config.toml
tokenizer = "word"
encoder_moe_every = 2
text_encoder_fused_qkv = true
text_encoder_moe_every = 2
learning_rate = 0.0012
one_sided = false
adamw_weight_decay_other_params = 0.05
Rows from block 4 of the text encoder, named by matrix and row number. Rows with one number belong to one neuron. Each number is 200 + 20 x the weight over the matrix's rms, rounded and kept within 0 to 999. All counts start at 0.
# fc1: MLP up (text_encoder.blocks.4.mlp.fc1.weight, 1152x384), inputs 192-383
# fc2: MLP down (text_encoder.blocks.4.mlp.fc2.weight, 384x1152, transposed), outputs 192-383
fc1.196,191,196,218,198,213,191,197,201,208,192,205,213,194,198,208,186,252,192,200,183,183,221,207,184,203,171,198,235,204,231,212,197,178,184,187,199,221,214,187,199,178,214,204,199,168,235,195,196,178,214,265,198,208,223,175,201,193,231,189,209,181,176,202,186,229,212,220,192,223,231,201,237,181,186,203,206,213,229,243,225,175,190,222,189,191,178,188,178,255,207,201,182,223,174,244,203,197,190,206,192,200,190,197,191,204,184,202,174,184,217,181,186,206,196,205,192,235,196,221,216,215,181,187,198,208,192,190,203,209,187,194,221,192,217,179,232,246,200,217,165,204,220,187,227,214,183,208,201,206,192,189,190,234,212,201,214,247,190,211,187,224,202,202,203,217,218,206,190,193,185,193,185,210,211,186,179,193,157,184,188,204,218,186,233,188,216,214,194,174,203,192,198
fc1.197,231,175,193,220,191,177,204,190,203,199,208,198,184,183,212,199,180,200,206,194,207,238,192,159,215,165,215,206,186,214,148,154,194,194,211,212,211,196,203,239,190,232,179,171,208,201,223,194,196,198,175,191,195,230,208,199,188,229,202,240,186,185,214,194,209,189,201,185,197,194,191,161,228,202,217,217,192,214,214,162,228,214,158,194,197,165,198,179,222,191,227,237,188,209,197,167,218,202,241,213,181,196,189,214,216,224,170,200,160,153,194,215,198,169,170,226,201,245,187,205,208,214,213,207,176,193,199,193,208,183,180,204,237,231,208,211,191,200,222,200,213,173,211,210,190,176,174,210,206,226,225,180,162,205,179,205,178,179,195,244,198,152,215,200,203,199,179,174,184,202,200,169,186,212,193,172,214,192,199,172,247,156,190,210,242,197,192,209,173,203,173,159
fc1.198,195,214,179,222,199,203,218,182,196,212,218,180,195,224,187,206,193,209,217,205,205,199,200,187,215,204,205,200,235,186,211,186,174,219,207,222,217,186,190,217,173,220,217,187,169,189,205,168,251,235,204,189,188,211,199,160,149,198,186,220,216,198,197,198,183,214,203,228,210,174,200,175,221,198,226,191,192,201,228,191,209,182,200,221,222,190,216,193,209,198,202,211,201,242,190,187,183,203,204,246,210,202,229,234,214,240,191,236,182,226,189,199,160,197,163,204,181,195,188,163,210,209,227,174,206,193,207,193,218,187,228,193,211,216,202,190,193,211,186,197,176,168,137,204,208,214,239,178,246,202,191,196,190,214,193,196,188,218,204,218,202,181,188,184,199,235,235,208,212,165,171,175,198,212,186,196,188,175,229,195,174,171,247,192,166,183,208,227,182,212,202,194
fc1.199,206,195,205,198,180,191,194,199,189,209,236,208,233,185,163,194,214,209,182,227,211,220,181,217,187,205,216,146,247,220,220,223,193,193,199,189,171,203,176,200,175,212,174,230,185,199,176,222,194,163,190,167,191,212,154,197,200,220,223,214,181,177,225,194,214,203,216,182,174,186,217,213,150,180,229,184,208,186,199,191,187,179,156,192,188,205,212,192,199,196,230,200,163,181,167,187,212,211,189,173,221,196,190,189,198,186,214,183,157,172,183,205,219,172,208,196,257,187,229,194,227,193,184,214,212,222,191,230,198,195,202,204,197,184,201,197,202,190,164,185,230,194,179,192,191,225,210,191,204,230,180,193,183,230,189,180,199,194,214,203,199,218,199,161,213,220,174,215,194,162,176,203,188,210,208,204,191,206,191,204,152,228,167,187,220,203,226,202,253,203,190,219
fc1.200,222,169,193,257,214,173,203,225,177,224,198,169,167,204,221,210,187,169,201,190,171,214,184,217,232,180,205,190,214,228,186,171,222,182,187,203,210,194,249,197,181,217,223,192,216,225,242,186,184,246,180,208,222,177,172,204,221,231,213,207,201,192,199,208,199,223,214,230,233,216,166,158,205,184,202,174,185,181,199,206,211,220,227,214,223,168,201,193,184,190,245,221,177,209,209,195,178,188,213,217,177,186,189,218,214,181,216,159,201,220,179,197,206,198,201,192,204,212,200,224,187,255,193,226,233,212,220,186,163,197,226,189,171,200,192,226,210,209,215,237,164,209,216,204,191,203,195,233,231,180,214,161,154,216,190,194,207,203,179,209,209,191,196,159,185,182,217,184,196,186,171,186,181,177,206,174,171,181,220,178,215,201,216,204,156,164,197,188,188,204,199,206
fc1.201,209,197,195,188,216,200,181,203,189,192,206,192,217,213,189,176,152,216,230,181,209,214,203,198,160,187,179,206,209,185,156,238,195,199,181,205,217,226,200,188,204,160,240,201,193,194,181,210,195,209,170,216,185,187,198,224,197,182,222,206,171,198,184,231,214,172,204,209,189,219,189,206,219,209,182,192,239,218,214,215,161,234,175,168,215,200,187,159,185,204,186,176,157,194,179,210,224,236,188,201,178,203,168,165,222,213,212,178,217,179,185,190,195,213,199,193,199,233,178,188,207,215,160,215,181,213,212,217,194,198,210,235,205,141,209,190,175,200,168,177,189,163,211,186,207,193,214,210,194,218,203,190,172,205,210,189,176,226,215,196,201,206,219,194,213,194,187,210,178,199,199,206,212,196,202,202,222,216,189,216,203,220,205,189,209,198,193,179,192,193,204,192
fc1.202,179,233,233,210,232,187,191,198,180,186,192,216,193,217,205,206,183,211,193,233,228,188,182,226,223,213,215,201,203,219,167,175,180,195,182,172,229,241,214,198,192,182,242,223,182,193,208,199,180,218,217,215,209,203,225,166,228,184,226,226,197,193,170,222,205,178,181,227,198,198,195,180,229,200,208,196,209,213,185,211,215,233,208,222,203,214,240,203,206,186,179,224,185,187,192,178,189,218,166,159,184,229,168,247,222,187,233,194,217,196,214,208,165,208,210,214,216,256,208,207,225,210,206,212,197,205,230,207,196,171,200,204,207,200,224,207,168,179,207,238,174,229,210,186,205,218,204,227,198,184,171,219,165,186,205,203,210,176,188,234,177,200,227,216,178,176,194,208,216,195,193,162,245,208,200,205,191,177,200,218,170,198,205,178,219,181,189,191,173,208,212,190
fc1.203,225,224,231,184,203,243,214,184,178,202,216,214,215,196,214,176,172,211,213,220,235,185,201,196,232,193,195,234,180,186,176,185,216,167,189,217,213,206,188,178,159,230,175,213,196,203,181,174,231,209,197,224,213,160,192,232,268,197,153,189,198,219,194,233,251,199,182,219,233,215,198,211,195,205,188,236,202,187,206,221,202,204,218,218,180,198,183,246,183,185,234,195,196,217,178,239,180,220,181,218,204,193,178,195,183,186,173,209,208,242,232,175,219,192,202,188,213,208,214,198,197,186,168,191,175,198,213,246,213,185,189,217,199,185,188,214,195,137,179,219,222,183,188,176,237,202,227,180,173,195,192,212,185,176,218,212,226,217,176,243,194,173,228,201,188,215,192,177,196,193,225,217,207,220,220,205,219,217,205,190,211,235,201,192,197,172,208,216,244,233,198,200
fc2.196,195,194,162,198,208,206,211,176,201,213,169,176,167,230,182,181,171,217,197,191,199,196,196,174,197,203,212,208,193,216,214,204,209,182,228,212,203,201,210,181,195,180,208,171,218,200,173,201,234,202,190,195,163,216,238,205,194,221,184,213,203,224,147,215,211,221,182,208,192,204,232,152,202,248,222,190,199,174,222,181,204,214,241,211,188,180,202,172,222,219,191,168,175,200,192,217,211,199,176,230,178,197,172,220,204,226,185,208,201,198,213,215,208,221,194,184,198,184,191,213,209,200,213,173,181,215,211,211,161,193,258,191,225,181,187,202,192,174,178,209,202,203,223,200,204,229,184,219,210,223,219,180,213,191,205,200,179,197,234,204,178,200,182,230,196,221,174,216,194,171,190,180,189,205,191,187,203,201,211,190,215,163,190,180,200,171,212,230,236,188,213,181
fc2.197,230,237,194,170,185,176,244,190,226,229,211,221,160,211,208,179,217,180,159,233,195,196,210,235,184,245,178,197,168,161,234,192,211,183,220,184,222,183,190,223,202,199,199,200,168,193,190,186,235,201,185,204,220,183,200,213,177,214,234,194,183,172,151,194,168,196,206,208,224,171,214,221,207,208,220,174,207,201,174,188,214,169,219,218,179,227,213,180,190,183,224,174,230,206,166,204,211,205,193,218,231,192,207,238,171,166,272,224,216,230,186,223,225,195,193,206,205,206,160,227,204,191,228,177,201,202,188,201,227,190,210,217,224,222,178,222,200,175,199,209,194,216,162,191,183,173,200,175,197,171,192,243,212,177,222,194,193,217,187,212,208,225,211,184,174,229,222,198,209,199,187,201,196,168,174,188,184,240,214,205,204,221,223,225,169,185,186,194,200,184,176,193
fc2.198,216,201,266,198,216,229,197,215,203,217,156,192,227,243,200,198,208,222,205,225,204,237,168,232,217,151,192,200,210,219,189,225,205,192,189,162,189,212,180,204,184,254,193,222,218,180,170,216,145,221,199,215,258,194,194,233,211,207,180,198,206,182,200,202,186,210,202,167,203,171,213,220,199,203,197,201,166,216,174,204,217,190,188,225,191,210,215,196,180,240,221,205,223,222,217,205,241,211,191,197,219,171,210,204,207,214,185,236,186,175,200,182,232,202,196,216,184,212,219,200,193,246,166,200,208,187,198,216,195,208,190,261,215,236,194,198,232,207,223,220,201,184,229,213,198,175,231,194,179,205,200,195,198,186,220,221,204,232,175,201,225,215,229,184,229,189,215,191,212,186,214,198,213,196,180,192,204,227,194,208,209,231,221,213,267,182,196,180,214,206,199,184
fc2.199,202,203,204,178,196,178,207,173,196,201,201,212,191,185,226,182,200,183,205,204,189,198,199,210,219,182,174,224,170,236,178,190,211,182,189,195,196,159,216,226,182,213,182,182,202,212,174,221,172,195,179,215,178,198,204,206,210,201,182,190,166,189,173,200,188,206,179,208,177,214,173,183,211,214,160,222,166,203,209,205,221,191,169,216,176,181,182,199,207,151,206,205,218,185,205,209,201,170,185,215,175,167,213,213,192,189,194,176,197,214,192,200,209,217,189,187,208,176,206,183,190,218,204,209,185,180,224,187,251,220,207,175,237,209,211,222,191,204,237,207,215,181,203,186,193,198,223,222,214,193,208,191,182,178,207,218,211,213,173,176,198,234,184,213,185,217,222,203,221,254,212,195,228,205,206,194,210,183,205,198,158,196,142,189,190,164,186,186,185,176,206,198
fc2.200,213,186,252,214,202,197,208,221,185,199,212,211,186,186,226,200,187,203,229,195,201,237,177,257,224,183,143,157,197,220,231,202,174,164,232,165,245,194,208,195,196,209,216,186,184,176,178,185,196,200,200,224,188,191,185,205,186,191,168,219,235,213,228,208,218,191,224,158,208,205,234,219,229,182,143,186,190,186,219,200,170,229,249,194,191,209,191,239,191,201,212,195,189,206,224,172,218,221,210,210,202,222,230,197,196,195,225,173,199,202,182,200,163,180,194,167,168,227,223,160,237,221,187,219,226,206,189,185,207,215,166,218,170,191,203,188,238,168,228,217,208,208,190,205,181,215,209,196,176,209,173,212,192,175,182,237,215,210,224,189,178,231,200,193,179,186,195,196,180,257,179,190,208,197,203,197,173,209,206,205,186,182,196,194,230,219,203,191,193,170,149,217
fc2.201,213,191,206,197,174,244,226,191,191,178,183,196,167,176,197,205,217,235,221,236,206,213,208,179,185,227,194,190,176,207,219,206,194,214,191,209,201,207,181,186,177,221,201,164,173,181,196,194,195,209,221,217,194,215,196,188,227,229,194,220,197,181,217,204,200,207,170,131,192,180,237,202,185,167,209,215,188,221,182,201,190,201,206,216,215,216,178,194,196,195,175,229,229,195,221,208,176,220,186,208,223,198,177,227,212,197,191,214,217,193,219,211,216,205,210,198,207,222,192,203,163,216,198,214,199,198,189,223,213,211,190,232,180,207,210,221,231,206,200,194,224,204,197,202,210,207,217,166,186,174,191,197,225,215,175,221,207,200,234,177,160,208,208,191,205,195,254,209,216,221,229,185,210,206,187,210,206,214,183,214,210,216,204,187,224,202,197,169,215,198,192,159
fc2.202,225,194,216,185,187,207,222,203,200,208,215,207,215,194,203,225,202,196,176,217,188,267,204,179,173,198,226,237,207,197,204,192,190,215,200,175,244,200,207,206,203,231,172,220,224,178,157,162,199,219,199,228,201,228,221,209,191,196,164,190,243,194,220,189,197,205,191,186,189,171,192,209,209,165,194,196,168,217,218,192,185,190,181,230,173,229,159,193,183,196,185,139,223,216,196,202,194,187,185,232,215,194,191,200,216,220,144,161,178,188,186,188,181,176,205,183,204,219,184,212,230,172,176,184,170,222,190,190,183,176,204,182,180,227,152,176,191,187,213,151,214,175,211,193,231,172,205,197,200,196,231,199,205,226,168,213,219,214,185,172,187,193,205,217,205,210,196,188,197,189,192,221,201,222,196,205,210,213,194,188,210,202,202,219,208,205,220,184,202,202,244,198
fc2.203,187,164,186,180,203,227,193,209,192,211,190,198,213,190,194,230,188,209,152,215,167,173,206,170,218,206,192,185,214,178,221,166,210,213,224,210,170,205,208,216,190,197,175,206,207,144,221,198,202,172,217,196,206,227,230,186,161,180,209,206,168,187,211,176,249,167,185,206,183,183,211,212,225,194,180,189,214,191,195,189,182,170,206,191,231,218,225,192,216,260,185,195,212,167,203,202,177,206,218,177,190,178,228,213,205,164,165,197,192,207,213,225,183,215,207,186,203,214,203,188,200,197,208,170,228,186,197,181,201,203,197,189,204,164,180,197,228,195,204,210,176,168,171,198,191,191,207,211,180,210,229,177,196,222,208,208,180,186,217,225,182,181,221,214,164,196,226,205,207,214,194,214,180,171,226,205,214,211,212,192,160,194,188,198,223,193,206,168,196,175,245,197