Rows from block 4 of the text encoder of a small contrastive audio-text model, named by matrix and row number. Rows with one number belong to one neuron. Each number is 500 + 50 x the weight over its row's rms, rounded and kept within 0 to 999. All counts start at 0. Numbers have three digits each. After the name is the row's rms in percent of the matrix's.
After each neuron's rows are labels from the 100 texts, of 14976, where the neuron reaches its highest value: "fires on" is the input token at the peak. Only what is clearly more common there than usual is listed. The data: single notes of musical instruments (NSynth).
# fc1: MLP up (text_encoder.blocks.4.mlp.fc1.weight, 1152x384), inputs 192-383
# fc2: MLP down (text_encoder.blocks.4.mlp.fc2.weight, 384x1152, transposed), outputs 192-383

fc1.565 096:523529489528431443497372508490609571521440564462407458466521509385437598540485448474537458532525471503487425488474511457567481524473531564549479481475459523495528384517496472524461528438549485541519424477598499480520492481424454552459459528444551471404583530639508455564459547530592491489495483431521429600536488475443604482548511490502556494547486449390441535493449496481491514535511478521484538513543531467463518473518552418580514550370602481417509508571513444493497492536429470536513436476383494469375524476516527506546504413431523511454527455534528558576503514539528621570
fc2.565 098:467482498454515591483495390460503477399483521515433466502508557447581554520475384440464453469480555475504480476514460561550466467464542552469559484479538483493470512440500464570444472525527481527511590560506425463559518403605468454438491479423505441466517550468514472560542424548430467552565504594460525501465542483418468553579475584472335480510437514503521501466506525499653582469425497509539523412440503490528474585518419514556501474498543478627517606393458509547578620533538460490435504471623508503489462481438552450448412526501450504444586500444459366540575487448549447438
fires on: "g6"

fc1.632 105:548476552515515553526535460445430548465535528484514537387540544520446522540498560516483532409479451510502573475541542498445533498438553575478429535459489503423438499459529516506421488506415562596486435450478400477455474550535461479465437572507546463514476557568474426564491429551429526518538518509502517462518498537505619593529443442584444531458427470460458528498441436491493531587528477493418575525470473403515562543540433485459538473433583517479517552540532426431498553429456520511558512465523595495544484466581496466482436400519598416619489509600491459479508552567624434554
fc2.632 096:466390499534549583508538549449525541554489520408463491426552473526615498473496450459532547486587508485530554492451501536528509477603480579526471586487475474535481460566503520521512578474493465474599465434467461507550584467685488464613432401431438516557511565571444606455506469468539463565491506514501550510484506498423443524445477481423518440553559482510517535470484560475540394453459474568509461461457579607555498482529488453528530518477524425436508494506447498448403554550542483417500480604557597500522460556466530538460467610483445442498430533535469496543532513513574430447
fires on: "synthetic"; "d"

fc1.476 107:565454459459479480599462463444628536403357565488461495558461486501543436395524499483481479477474425364548471541568509554548501520490431569468500463437570564513572487498442520490466433544549616521484533515563475485495440503545543473354506461447520454510479449523494554498497491549544420476513470513556546500469457461491503476575539517388488511536542428475425432462381625568487429573546543526525451525508522523452443410550431518469500540503474536452511512487606496391546594504530548455584411539475534523471503538479522465562458570411509527484418494584453414490453486568520474455
fc2.476 104:609563542442559435449437544523440493587603464515497546513484522447582508497585444620471526521485496529563464466498534534376416439533558469526484507465446518512440484424501552522593429529456454481499570554467544541508478533662472475456534522525478541510527465516469492565416464504469528528467527446504582525551566492510544375507506437489574575485624557434446565534582501479412524541460575470495478435504501519524505633576529517515558525523464506436569479428422496459442462388454480610475467555592480540606431537506497417524487473496485532529492586467498564429467551451465523503
fires on: ","

fc1.523 100:505463515518459460519413466414533441467424596559517506493467514471604559515451451461600468456476571500505525519453566483478534425577588441623489568406616548550456578604568393520562442557467508451507424574507517432485537578500502500502439576433500540500545551551442491552502532494541383471535510560524587448583553461468463531483371565501529560481539506466563518514508459437520450427499399495573556582515509513546608443518570492461543450490500498514530451468527595497371535490373509521549584529495544470467515449512529547508538538433506527396483510488556470438443543469486498424
fc2.523 098:577490477535621508454499433398452454442478516492416502626555549547516454469478538510475586456496495473507494542522474522421437499421449538468409502453536515484482480451502557485526438518501453526502531398526479434526494493395426580415410450599503506491447518478523473523434580519436493428525494444520453551515522504464357476514483439572576466541499491531533408515467565460592582557452501570397452492490499382428501575418520526445552471520512434488536434453427546477575606542474403514487533408473456521515497595491446492561452529501506487496460525546394424431555441465492615498
fires on: "synthetic"

fc1.374 100:562469384591462528509468485405409504526515498548569503434460481463536440503576529453495449432427457493519517417444484537376525426460516490512446502490480496476495594516549488416440505547474614538478495583482513420506505370495420547559544592394516531418516481531421554486428480443527506473595511500468468493559558420561476441483504449575430546531439498475524510498577509413509514596473535604570487499515432498435450516511474514410626454481554512537488454448498496533459481496405484494500537466495549504451466511528439495521429508513479446474401484569530575503456528486464374442
fc2.374 100:457506538646584497526557448598533470486499508361475506507543453416497534629412540534491460426551505484516457554517474452537467487536534439504462553500414482384506428495531474515492474486453485516435483479493485449481540427483545525491533392607453522564507545459512444542470508407456586542458545566450461538460432523482522517466493480542530474534470550586488487480510447505441606491463482469439463492508433535494503593502525449488492550478604449467481467526545538568627496583676490533537533555570466541489531527421435534510457608550474552480472517498505556461453413483483556531
fires on: "synthetic"

fc1.732 109:529542605533450529563542479478511586458432473491528571546394416547576467506467432469601627475492526406439458478592504520543478545529476572480467495465563503485469467441501374525544478534565466536563526451527445502466488496489567490470497474465515451502581477501613457514496549542464536479500497452533438501584564458490508522429490457538512470536535438433588537553561491554594430472628561412547467533429501573459597571488452519493415533465551463498540482565458578507492470577518494570517483488564545452467519656496488477449461413471464566514548530553561588470460545415529476522
fc2.732 103:466500568458501476538487543487474495475489568478519488481516572481446478482493439473491502545445512563510524523544488572528477428448665552549569474440460450496522473502438471428479437427451621455430505491469571515439555462541530596436637505560543539463523550491381480423458421547485509447524486445523532404451557516444553456527558434464521533460505477502456569590383520533496440471497501526440355535463548582481554485551563492486490488570511431504430532510460524471569547523523521429504481565423499475578482437499478527554444526480582541501453530516460477495507479547547510599
fires on: "g6"; "g5"; "g4"; "a7"

fc1.482 097:478533498516442428501484527508522452533494541596387409463470529498364538545489550504507475469485543465598493472556566510565463431499456458415468559501430558382525444565437500557425528444461480412524590459534495507526492518467481505548540477472448520438474532519497445519428553466409493506496574579545525474487482501479500581526445449523493625563618558563528526532474510558635467478547488542478507536401450398481509511473438458426418455562448469406500487525457432548474511419507522629570539473382537495488598545561608477465537456497554631519498495500395550526421493543475526590
fc2.482 093:466372533529482445451552479523504567483522512492489497470449532482564536480481449555477483585579560512434531489478485433465513510630528516611564526462565487487556531505541538521580503606637555541453448550467471425439572537421527440540561467539458536427459424555499526456608457455487501482463493425623459480527534523535532484435549453492631485500365479510518435475498507523487496499446493503541529524547428518455437468610592393545611467504550547476500500482506473524474481466498420491558507449579522509475447546485511488499466487467632546517461522460554479497419523467379377550
fires on: ","

fc1.241 090:488584463555588459492452476410468496530466500481465546507523472500549440585582462608515483523517552558522477592567611442490463496446532512488608555521506443531549495544511487554520532505480561589502429483435462563447608488525599505620435403495502482544443455538570501504415618496459484449488535520536572490452516498537433485433517514544553464462476489489478502364501482481487448413451477444474509647564440535488454478536490493578469368477549577521565457545447498635454486479502517436487508525488431491524540494498553464464510417438466459543505549514530447490414535456556520511
fc2.241 092:551482512435346343507480492582546523558511551492573543366508454498496532457508480437547563407511463541458415455497527490444517469508495491509444593543515538548541533555441513457518390558538432403476466420483582450451475493490435466466530543448461496471459585450442402482541506541601546384458434463474587475488430582448519452470503539453495479466522569448458497534500463530521583530512453446584511517453486440534447545582493536447487452544456494493507555520560459372521529506448485543458455488497515548495495591533421580558458450441560595497543480399502539569595540529457482472
fires on: "synthetic"

fc1.102 101:536469477504526418412527580564476573404556554486604465470456502438461510393474415538481534507580547521499463576517443452560488551465569481534457431467511480458489526518492474429492474553515502463517459502549575553517406450558544511511510507494487498476482476507493528545417414455481463479480411517517510504529447598504481605489437432514541506483458576462445435519541538489514524512533430542515482496477456555415510504529393457557501535500417488556526448499432442476538456481469511503489418570509442471577520557537429537513482407508478479472568495435425494514533478351517542449
fc2.102 098:485446571552475476588556474504610513487473355546524453466359525471441468465491497467545507474374445567471486499461458511536455487468568460481543501522479514473467535482448533583462518619492444413479587491473485569515512467543462639551522455530574592548467454542519511453434499487596507587540512424525489473502385475449477502562467476563564615480417484539472574483459566539528380514508494494452569452550508579601462437482568553512403528403558520538529600528526586438477498496415526509520477469523602394458467492449466447550548448490563471519437547546621537535454454486549524483
fires on: "g6"

fc1.412 095:514492558512537494519615520497527503497429496496435505479484585562567537540564516599460491426447484510485580586494445542523447515400532547510469483456467430540549470507543448508482477554495566534470378525486541466446513557519534518494456549524505635605519438401451480517527515508471459502568558417461478509544462446506517523579514479538442506530532503590515486548580483527571515537465502557481507495574547464509588481501479519545582513543484582502507424556615500458468455464508546451442513488476412562475526511554403444461563507545467420503553454493421524446590535530498465472
fc2.412 106:599493556491472495534442462495495480476513496563548479511500515581560501407528492509478482497567550472459467522494578522516573565516507469505446417530428547464519509477551516516545569496614473553463444400535470511521469406455504389558520515541546550495496510578455383498454499529518523445547395452507550522407538553561512453604437515477481476479471501595412545579483523416435490523521494495469525502508490570472530498459545528516421491449561471559474496589424440499494491526437452557518496450431508465489510524461530600559411502376557533535467518483483508508524441468436471449
fires on: "synthetic"

fc1.391 105:450485544608493480459641459488614525602485485609502502554564492561523525476471516551503549470502479542483464516539605483448545499449484525461492612415574536513487495394481421520519483509573569458562520496524506511534556567441487402451499509501542506471444509436427549566433593566576513554467471600482577426554571521398502487470430402536563515543418572537531481521558516487504455572423585528495541528448412600450642513564479528518496473505468623617500543569497477487473611537436480491486499539519411461549423489508472483493481531497497501438449599578515482523553470490434488604
fc2.391 093:551534549495401444456392525504434519581528391483500544576435471471485525518595527530613511439481521537508464524401508478468560491439484472596468414420465407449466522523559463478472532511563567573433501546411538525621449452473493518481451542448426487535572584603643569570591492492532466420574431398453552493539541501579511485637628565433421506485516454476504590547471552560544486399518484552432565523524496492492460524457454515482543452477467500469481592479558539478513512378521499435515446452418517523499540543509473580450475457549522486526449430487459530453473529528518533459
fires on: "synthetic"

fc1.582 095:517482386477423532546458552459542513540468480489446593463538513558474461548469461529499542390624568566457484476484484382453474550449456535468506498474573456595525516513563502535464444514453547486550413529488442664503475527452419477414500518494472557452437518543563445444540578412578471608506549491528563511515438394459460504485555425513445520523480463470521441481543447458562508484530536496486590482483488446440467532525519517462530516526512628457521602531405446464419539493418528439500538512481519491474456489486439485500492497481462536493444483505464519555463451511508438589
fc2.582 105:497410575410433527546499448500542537558555504371569490464581453555473504504483514558488502574455490525510545442404468577521483451484531414499539464559588378505490533520550461502488467497517467475494519476444509508487491412470512529471476458512452519459562530516439464548578510510480448517565503497519470474582524584555508491496541486559470411442610401592436438551593513461449429498439521511459425520521501468464404520520550537505602435411500468456564428392542445503480425556454554473348456431466529444552499576512449451518517566576497456527551514441506491443432471569472543546
fires on: ","

fc1.726 097:427449556487497434483503458523424561509606454439430580499463575507471502481493491520516518477512462565587505476565541492553549401445576467501561522421500508406400521521510519551491563561569504530430501551546475527512491520610486541546500467567493522500512523461484510438487485502521538502489533495516615583469460476433486547497411506491548508502439460531468400595423453534519509461550475409389421472497455582460587442478491493550551503498457505561464547476546484440481504571513502504492453425504575436583483541510470559500561507449532516445476551572470603515436499533444525519
fc2.726 094:500456449458538522479487455481643418483442519410464519446480523521494467469614421449503547473526626476398513473481481536485438567525513603574520468438454495465560519545519564473422575430481414494470546490566471513567533439573475581538562556487592532517552458532432417520425453480510451530569569482422368450517547572500508524532491547526538542465441546536486524542456513521398496488543573520550518514558477426510449519514510457534498477440520521545517470510410542485468494444523476438430548493540480522596451499531471444498527448490598486597440486550521533549409564485327470592
fires on: "g6"; "g5"; "7"

fc1.172 102:533507470471451468406465531536516471502456434431507442503547507509499500555492492515502444490522502496494369506478531553516478520497444545517548543516536434523443425459612575481487502497516486566533475461467438515427479526476480605452492416581486468374506533613494498425579559474426493537504502502482448531516492452463527610433517448539524449547545460484515507466463349554520536430495547451610478509409469379497476513480455514515524543570513549489491548487641470425524556427406551492479459462566480437485506573511516559486534522482442621483486462521424564524444428582495428521
fc2.172 100:442483531438484503438479493410555526428526618494558488494538476629491480533426412538463403490503491434449575511425491449533458535453445493407440479462488464531541579433453429486512456531445543488611555501522547498534472477543466482521514440426504516527528552478454453592407497526498436485486412464472456368436442539544492402463423486450491438446562402479427482530472590520385423485556549468452500512550508473535425558531430556417416407419557481490577415562441445496465439536511508438564496587478456502552475485479413535493451457447626531510483536533515450559413522564392482531
fires on: ","

fc1.437 096:560501476377458487426531447552472509469560363499506487464446443525538452537447441584575523550490473531526468471562596474517526470567469489599585434535605525531496504512519540525433461462489670614486522473521508502562540501417525462455445470553497506465563361471440458458482425451504472545483496507589555578505338454593504405565548548463539590514448552477473483513505477446531517556406465458521466427512453494499592500451484496606477529438540488537487576498566420509485497509470576621566415425459451448506547482498563446503454449467519464591463422490534467518484459454534455539
fc2.437 097:486456515529447518476508497464423501476459596532529495517533471554484611395436491517523475479461553489524485393495463467534481531495485450480490482532418508396503449446600510515532481511435522455509528461475545463465509491568553437465658526461497543509471521533484450498567546509570436506514509393442515503554563469496502540459486490492446420465439467483527394464481423474600558426458522522422559502545444525531502508541478453452574450469550463522458501507533399512443497571500549471415470492558487457428471479512470486428497644557475474385490395515456529530451482489539547469
fires on: "flute"; "2"